From a checkpoint of a small class-conditioned image diffusion model.
Data: trained on retinal OCT scans (Kermany 2017), 98430 training examples.
Rows from block 3 of a small class-conditioned image diffusion model, named by matrix and row number. Rows with one number within an expert belong to one neuron, the router's apart. Each number is 500 + 40 x the weight over its row's rms, rounded and kept within 0 to 999. All counts start at 0. Numbers have three digits each.
Before each expert's rows are labels from the 100 images, of 14848 (inputs lightly noised), where the router gives the expert most weight on average: "patch colour" is the nearest of a few named colours to the mean colour under the peak. Only what is clearly more common there than usual is listed. The data: retinal OCT scans (Kermany 2017). In brackets: how many of the 100, against the usual share in percent.
# router: slot weights (model.blocks.3.mlp.router.weight, 8x192, trained with AdamW), inputs 96-191
# up: expert up (model.blocks.3.mlp.up, 8x96x192), inputs 96-191
# down: expert down (model.blocks.3.mlp.down, 8x192x96, transposed), outputs 96-191

# expert 1
patch colour: white (100 vs 3.2)
router.1:488421541468481411531454576519467558441476470518504465499485511494486466534440459525495510509513528513566471390461428488427542527448557477443540482463474502540480507520465509541563557519545400540539475479482458517488537461513553494425543517537507514469539531523537431450533530528502425504
up.0:500468500500500402500633500570409545500500500500486428500441523500563500500480611500500457500500500548563500500452500500500500500500521500433500500483367472500500500500452500500500500500500500518466439542500500468578594470500500500500543500559500468500526500519540500500500452457536447500
down.0:463563500556500532500626444412500477552453543386500500500500500500500635525500441534500500500500500550500500500500500500516436500500500500500446500500441500500500540500500518500500500500500500500593412538419500500500537465500500500436500500389500500500467500500500558481500500500500574500
up.1:500663500377500500500500540500500500565500500423500500500500500500500399500500500500590500500500500500500500500500376500500500585500500456500437500500393500500500379500491500500500390533500658500500500500500540528602458500500500500425500500500500500500500588500500500373574500500524500500
down.1:500500500500500500500593611500500500391500500500458500555575500473444500500455500556500547500500500500537516406500437500477500427498559500500500500500500500500500500500500500444514500500500500500500500500500500500500520500500500500533569478500500500564517500500500500500500500594549429500

# expert 3
patch colour: grey (95 vs 22.2)
router.3:491473513522518416543469538510567536451507475549565511510434512516574489534522452481536495530500584489539490536493532520492495509438531488505520495490461530532551530514470531591537534499500418497576470478437479488442537446495472464434505497603512469479526493520506470526515513494451466521
up.0:572370500538500654500500500500448500500549500500500500500459500585500500500500629500602500500500500500500500500597440546500500500577500500500500500500500500537500522500500500500500500500500432500500500500500500500500500546500500500500561439559456500466463500500500500500597435500500443500
down.0:540592500500500500500500356592500500500500500500500543500364500500529500500500500500500500500500500424500500403500500500500423500500601500500562500500450500500500500500500301424500500564500500409500500500500529500500401530500500582500500500557423500500500500500500500325461500500500500500
up.1:425500500500500492500516500500500500500421500500614500500500500500500500500500500500500500500464500381500452500500500500593500500500500500500500500500500500574500500500500500660500500500500616500554500500604500500500500500689500500500500621500329500458500500500500561500500500424500407500
down.1:453500616500500596500541460500500500425500500500500500500500592500500538531531500500500500500500500228553500500567500500500423500500500500500450500500500500500500525500500500456500500395500500500500527500500500478500500500500500500500500500502500500500394500500500500500549500520500500500

# expert 7
patch colour: grey (66 vs 22.2)
router.7:473545482567538441462429515552551480513512529418478534514446494539537426577588420521515534474532614502477483531533455549503517575494475493569531500489461498496478486502495572523549514502486476499474478520445546517575534482546557556492554537493561435478455467529550527456509526551518591521
up.0:500500543500500500500500500467500500500500500500500500437500538500500587500500500500500468528500568500500429524440553500500500500500541563500500500524500500500458500549542500500500500500500615547388427500646500556375500500500500500500500500500500549500344543585500500517500500500500500500
down.0:549500500639500421500464405500500500551500500500500500552592528500528500500500500500500500500500500500500500500500426500528500500500581500428500500551500549530580455500500500500500443545500500500500500500500500500500487456500500417500500532554500500500500500500500500500500500500500500500
up.1:500500500558423500500440500500500500500553500635500500500500500500500456500500500500500577500500500500503500561500508442616477500500500500695500500500500500500373500500500433560564500476518423446500537500500500562468534500482421500500445500500500500500500500500536500500500500500500500551
down.1:500529525584500500500500501500416500500500500590500500500500500500519424500459463509477500451523580500417565500500400500500500483500500500336500405500500500560564500500500500500526402500500674500500387500500500556500538500500500500444438500500500500500500500456500500531500500500500500500

# expert 4
patch colour: grey (98 vs 22.2)
router.4:499453471480525532481512465546480521678490486484503461531522465487537477523525460485531507505508513520478508431505473502520518551517512473548471497503452543500458497495514577361473528499463614500428567535643536543508470541514484499391543496560513448529482498427531484496444539485531430550
up.0:500500500541500500500500500500500387423500500500582500454500500432500500500534500500500500456500575500500480500500500500500586545464516500575500500511500514500470500500500500500500544500500500500559409500500449613500500556500444500500416519500547500554500500500500500500500547556500500479
down.0:522500500448445589500577500500500680500500500500517500500500500500500547500527500500500500520500500500500500500430447500416500567500575500500600500500500500500480500500437500500500500500500547500441438483500500500550500500423500500494500500500432500500500500500500500500500500500500500500
up.1:500459444500442500594390500500500446500500575500500453500576448500500420500500500500500570500500500500500500526606635500500500500500500549500500500500500566500500439515500504628500500476500379500500500500500599500500500500500500500500500500423500582500397567450500500500500500500540500448
down.1:589603432584500566500500500500500601500500471572500500500500500500500534448500500500500500500500500601500500500500500500617500482547500545500500500531500500500568500500500500500500500500500500315426418500500585500500500500417467500422411500500448500500500477539500500500428500500500586500

# expert 2
patch colour: grey (64 vs 22.2); white (36 vs 3.2)
router.2:503399494477484372454483463444425537396508509476488452530442525509425498520462503481487520519455571538499414437495364525464472576549479510484538474480470496499470560524491505517478507516486438520486441518418506456577494524504543517547504460476503554490451521502523495512511471530501535549
up.0:672500500500500500500579500572500500500500642613500500500625600551500500533500500500500500500500500546395500500456552606500500500566500500500410500599543500500500500410500500461500500500500500500500500500500500500419500500500500500589500435500500405500500560500449500500500500500500393500
down.0:500500500429565500500500500500500500500442500605500500443500548471500573563500445409500529500500500500500500441500500449500500436500500500500500500500500500561500500500500500612500427500500428500500500500500500500500500500500500500500573500500356500512500500500500500500500535500474500500
up.1:500431500500500433500500500500500500500624500500500500500500547500500500500500500500500500461500500500613500500500500500500500500500500500441616500500500500500636556578478500536500500500500500500500500500500500500357500337360500500414500500626500409463500558500500500500500500500500408500
down.1:500500500344422500500624500500500500471500500567500500500457500447500500500500500500500500500500500366500500602550500500400500500500500500589500500400500500500381570500500500500500581424540559500500500500500500500535500500500500500500341500548500500500500500500500421500425500594500500500