{"arch": "dit", "model": "class-conditioned image diffusion model", "dataset": "retinal OCT scans (Kermany 2017)", "train_examples": 98430, "image_size": 64, "horizontal_flip": true, "conditioning": "class", "objective": "v", "cond_dim": 256, "targets": ["finding"], "num_classes": 4, "cond_dropout": 0.1, "norm": "rmsnorm", "activation": "gelu", "mlp_ratio": 2, "head_dim": 16, "fused_qkv": true, "qk_norm": false, "inner_norm": false, "moe": "soft", "num_experts": 8, "moe_every": 2, "expert_mlp_ratio": 0.5, "slots_per_expert": 1, "shared_expert": false, "patch_size": [4, 4], "layers": 10, "width": 192, "positions": "relative_bias", "optimizer": "muon", "muon_scale": "match_rms_adamw", "lr": 0.0067, "momentum": 0.95, "nesterov": true, "orthogonalizer": "newton_schulz_5", "adamw_lr_other_params": 0.0023, "grad_clip": 1.0, "ema_decay": 0.99, "magnitude_pruning": 0.7, "steps": 9000, "batch_size": 256, "epochs": 23.4, "lr_schedule": "cosine", "final_lr_fraction": 0.01, "warmup_steps": 270, "weight_decay": 0.05, "adamw_weight_decay_other_params": 0}
Rows from block 2 of a small class-conditioned image diffusion model, named by matrix and row number. Rows with one number belong to one neuron. Each number is 500 + 25 x the weight over its row's rms, rounded and kept within 0 to 999. All counts start at 0. Numbers have three digits each. After the name is the row's rms in percent of the matrix's.
After each neuron's rows are labels from the 100 images, of 14848 (inputs lightly noised), where the neuron reaches its highest value: "top examples" is what is common among them; "peak at" is the part of the image that holds the peak. Only what is clearly more common there than usual is listed. The data: retinal OCT scans (Kermany 2017).
# fc1: MLP up (model.blocks.2.mlp.fc1.weight, 384x192), inputs 0-95
# fc2: MLP down (model.blocks.2.mlp.fc2.weight, 192x384, transposed), outputs 0-95

fc1.174 084:500500546500500500500500461454467527500500528500500500500500500500487557500500500594559500500500500500500500500500500500528500518500532432500395500500500500500520500500500440500500522500500500500500500500524500500500500500546558597500565500500513500500500476417500564552500500500500500500
fc2.174 098:500464500500536500500451556500500485500500500515500500430500468500500500488500467500500523500500500526445462500444500500494500500500529536478500500500500500530472500500500458500500500575460562500500506459447449500509500542481500546500500535500500566500467439500500500500500500500500553500
top examples: finding: diabetic macular edema
peak at: bottom right

fc1.164 101:426500500500500454480500500445500500500500500500564500500500572500500500500500500500500523500500500543500500500500578471511500500500500500537500500500435544500500500500452500500500557500500500500500514538500500500491500500500500500500500500500515500500458500547500542526500500500454500500
fc2.164 102:500440500444500461532500500500460500500500500469457469500500500500467500500500500529500500500441500542500500536500500466500500500500500500500500500500455415500500500500500500500575500522500500500500500418500500481454500454599500500450529528484500500500500500500500500500436534500500474500
top examples: finding: diabetic macular edema
peak at: centre

fc1.20 102:500500500500500500526500556500500418500535465613500459500500500500464500562500500500468500500500500500500474500500500500512500500565500500515500500500500545500438500500474500500535525440500500500500500554441535500500481500500500445500476500500500500500500500500500534500577500500491500500
fc2.20 096:500438500500500474468500476500500500529500500500535500500500500500500500500500469500500500500455500467500574500553500500500456450545500500500500541500500578500491500500500500500523500500500562500532500553500532567500542524515500467500555500500500500500500436500500458537500431500500536526
top examples: finding: drusen
peak at: middle right

fc1.2 079:481500438516576437543559500474500547458541440500500500548500500500500500500500500589540500478500500500556500547500500500500500500500500500500500500500537500500500500460500440474460500474500500500468500500500500500500466500500500500500452500500556500500500500549500500554519546473500500500
fc2.2 063:534500500500500433471500500500458500500500500500500500500500500500500500500500500500500500500472560500500500500500500500500571500500500500500500555500500500500500500500500465500500500500466486500500500500500500540500500500500585500500500500500463570500500500500500500500500500391455500398
top examples: finding: choroidal neovascularization
peak at: top left; top right

fc1.236 097:500500500500500545500500500500447500500500583500553500520500500500500437483500500466500500500500500500500450500504500409571489500500500500494557500500500500500500449500500500531500500500479500500500500500500500500470500474500500500474500500500500500473500500500500523500500500455500500500
fc2.236 092:500500500500500519471500500500558500510561477500500500500470500451500500500500500500500555500500500456500472572473500500500545526551510465500500547500500500500442500500500533531500530500445500500500542500500500500500500500500500500572500500500467500467500448500500500500478570411500500500
top examples: finding: choroidal neovascularization
peak at: middle left

fc1.152 079:439541500500482500500500500475440565500500500500500500474561500500500602500532500450500500500500500524544500500500500500500460500500473500500500500473500500500500500500473500482500500500418545500500528500500500468518432500449446500556508462497543500500500500500500500500500500500544500500
fc2.152 079:550500500500500500500500500500500500500500500500500500500500500500500500500500500500500500500500500500399500500500500500500584500500500500528419556500500500500500500500556500545500500500500500500500500500500500525500500500500500500500500500500500480500500500500500500500500598518500535500
top examples: finding: choroidal neovascularization
peak at: top left

fc1.136 096:500500500500526564500439500490500495416500572458500500571548500500546500500500500500500500596500473500534500500500469500500530500500500500500500500500500500500500500439463500559462557563500500500500500530500559500500500500484479454454569500500500476500500500550500500500486500500500500500
fc2.136 080:500500500500402500500592484464500436500500569500500500500500554500500500500474480500500500500446552500435500500562551500500448428553500500500500500500500500500500500500500500445500500500500437428500500500500500439500500500500500477556500500500500500500500500445500477500500500468500500500
top examples: finding: choroidal neovascularization
peak at: top left

fc1.355 099:500500500500578500500477500500541500537460500500540500500500480500500500500500500500500462500500464500527500457500500500500500500500500500500460500500500500467500500500472500500500479500467500500500500557527447500464467500500538500500559522500500500500500500547500500448459500500500500500
fc2.355 103:500500500457500500433467539500500451500500500500441500468500500500519527500500500464500547500500500507500543526500500500500500500500500500561455500500500500555500500500500500500500500480449479500500416500500429525500500500500500500500500500500500580500500500500470569500500500500529500500
top examples: finding: choroidal neovascularization
peak at: top right; top centre

fc1.123 090:500500500465500500500565500500451627525500500465500500549500523500500450500500552500500500488500500500500500500500541553500500578500456500500421500500500500500500560500500500500500500500500500541500500500500523451500500500475556500500500500500500500492525500568500500500500472500500500463
fc2.123 100:500500544500500480500459500500500500500542500500500456500500500500500555500500500500500500500541409500500480479500500473500500500466452500500500489500500500500500500500500500539500500500500500488547471500467500539500500500500500500474528500500500500500469461500527500500500544500500500355
top examples: finding: diabetic macular edema
peak at: top right; top left

fc1.291 164:500500500515461500500543500463500517500486500472500535478479500500500500500526500496479479487500489500500531500500488500500500441454500500458500532500500500500500446573487518524543500572500482542500461500500470465500462489530467500459500500535476528475500500500473500507549477500517500464
fc2.291 158:500479500488452554471540473500500500494500539533500479505568500533532500465512465500500500500508503500534500450500475500500500500524500500512474500482500506500500500536500527500500500577550500462461466513523526500476500530500527500500500500482500500552538500500500500500513517500452432500
top examples: finding: diabetic macular edema
peak at: top left

fc1.246 105:539517500500500443539500500429500523545500500500511500604500500500500500500500500500500500500500500500500483460500500570500452464500462534500500500500500500500500500500485500500500500500473500500462570500500554500500466500500562500528507500500479500500500504500500489500500447554500500548
fc2.246 114:509541500500500500521500500500500534500500446500485453500500500500500500476500467500538480500536532479536538500534500500500500558457459500500500500528500500500430500500500538500523500500500500544510500469500500563439500500500470500472500500551500500475500500500500500500500500552500500442
top examples: finding: diabetic macular edema
peak at: top left

fc1.286 109:500568500528500500500500534389500500438531476500500500500500500451500500541500500500500449500500500500547532500500500500500500500559500500472500500500447500561500473500433500500524540500500500500500535585500500470522500500549500457480500500535500500500513500500420465500518500500500500500
fc2.286 108:500555500438500500540500500500500451500500500500500500479423500500500500525500500500500500500520455500500545473500500523500500500500475520550549500500470494442500470500558500500521500532553500530500500500500500540500500500470500500500500435500500500500539500487538500500500500500468500500
top examples: finding: choroidal neovascularization
peak at: centre

fc1.370 093:449500500527500500529485500500500474536500500529457500545541498446470546500500500500500500500500445500500545500500500500529478500500500455462500600500500447500518500500500500500500500500500500500500500500500468500500549500492500451500500500500500505500500511500500500500500507500500500525
fc2.370 111:500500500500500500521516500500500500515500464480517500450509500500466500546470500500489500500431500500500500500500500500549544550547535500500500489500500500500500533403500500500500500500500500475530434500500441500500500500500553500500561441500500500435500533500500500500500553500500500512
top examples: finding: choroidal neovascularization
peak at: middle left

fc1.251 114:500500500500500478500440500500484540500500500500500500500500500500500478500500500550500500484500500500500500500500500531500500551500500500476500500440500500500556500500500470500500558540500567500500500563460500500500542500500417500468552529500500500500500500500500500529500500483500500500
fc2.251 126:500523500538500500500500521500500544460500500471500469463500500500456500533500500473500500520500500522523500500500570500500500534500500518470500449500444521500500500500500431450500500465500433500500466550556500500500500478500500500453539532453500500546513500500500500500500500500500477500
top examples: finding: drusen
peak at: top centre

fc1.179 097:500500523472500500500500500500500545561500465475500500500460500500500549543496569500475500500500443500500517470500464500538445446564500390500500500500514523500500471467500500527500558500500514500500500500500500517500500552500500500500500442500500500555500500500538425500500532500500500469
fc2.179 085:500500500500500500546500527500562500500500500560500500500443500550500500500500500500516573500500500500531444500567500538500500500497467545500500500500500532500500500500500500500500500500500500500536532500500500500500500562500500500500500500500500531500500500467500500500557507568500520500
top examples: finding: diabetic macular edema
peak at: bottom left

fc1.189 076:500579500437500500500500500535500500500476500464500560500500500500500500500500528500552500432500500500500500500500500500500500500500500500452500555500470500500500500500589500500534542462500500500500636500461500500500442500500500500500456500577500500500500500500500500500500500500554500500
fc2.189 097:500500500500500500500500500500500500450531500500457500500500500500500459476500430500500500500500500500539484500500560477500531500500500500500500500518500531500541500500435500500441500463500500500500500500500500537498500532436500516474500534535457454520500563500500500481500500500577564500
top examples: finding: drusen
peak at: top centre

fc1.208 129:500500500500500537500538500500500500500500479439486558556500523500500500500500500473480524417500500500466545448500500548500500500500441500500500555476500514500500500500471484500500500478500488500488540500452500436500500500500541500500554500500500500445500500500500500537500470500517553500
fc2.208 099:500500538500527500500462500500500527500525500500500409500500500500492500500500500500500555433500500473480523500500500500418542500500500455500500447500500500500414473500500500538500500500500500500500500500500518500500500500500552500500500500500500500500500500500500535500500474500500500464
top examples: finding: choroidal neovascularization
peak at: centre

fc1.183 093:500553500500500471500500500553453500500500563520500500500500500500500442555500463500500500500500500500411500500500500500500500500500500500500542536500500500485500500514536500466521532500535586500500500500500429500500588500500500500500500470500448500500500500541542500543448500500527500500
fc2.183 099:500500456532500500500500500500531538469455461412448500500500500500500553566452500456500550500500500500500500500490484539500450493541500484500500500500470516500453456500500450574500500500534444500500500500500469500519500536466451500444500500500500471500518500536487514500500500500519500485
top examples: finding: normal
peak at: centre; middle left

fc1.147 106:523500500479454500500500498553500500500500500500446470483500500525500500500500524500500500500500500500464548500500553513500500513453500537500538500500500500500500425539500500500500481478522500500500500500563500467438500428500500500500500500484427500500500500454500500500513500500500442500
fc2.147 122:454500500529500452500526500500554559500500500518522500536500500464500530500529500465482500531500500523500500500552552500448451466500500500536500459500500500500518500500500519500537554531480500500500550520452471481465500476500500500461538528500533500466500500500500500500500500500500519500
top examples: finding: diabetic macular edema
peak at: bottom right; bottom left

fc1.156 079:547500568500500500500395500500500500500500500500464500522500500500500500500500448500500500573500500477500500500544500500500451524500500410500500597500500500500500500500500500447471500500500518500500410466500500500500481500500578500500500500500500500500500500560417500450500500500500500500
fc2.156 077:467500500500500521500542500500500500440500500500500590500500500500500500500546500500500500500500500500500572601500500561548477538500500585480500500500500500500500500500500500539445500500462500500500571500500500500500500500500500500500500500500500500500500500472581545500500500529445500500
top examples: finding: diabetic macular edema
peak at: top centre; top left

fc1.207 091:500500500500500519530551500500500500500462584436500500500500500500500500500429500500500500500500500456500500500500500500500500500475500500524444487500462500500500500500500535500500500500482500452500500500500500500500500500529474500500500500434500500500500500500500500500500500500500500500
fc2.207 097:481500500500474500443500500500500500461527530500545532500500500500451500586447500500500500500500500500500457500500547536500500477500500500500500500500500500489500500500500500500500500500488500500500459500500500496500500500500500433500500500500500468473500500500500500500500500500534500500
top examples: finding: normal
peak at: bottom centre

fc1.273 118:547500554477500500500500540500576500472500434500523500500565521500500412480500500500500500500500500500500454500500532526500519500480516500445544500500500500500460576500534533500500500500500500467500500515500500500500500500500500500500500500549500500477487526533532500500500500500500500500
fc2.273 111:500463500500500500500500500500500442500500500436500500500540500464522500500500551500500500500500590500525549500500500500549465481535500500500500483500478518500500452500484515500528500500500456481500500500500500491518500500500500446500500500500500500500559500500526500462500500500447434448
top examples: finding: normal
peak at: top centre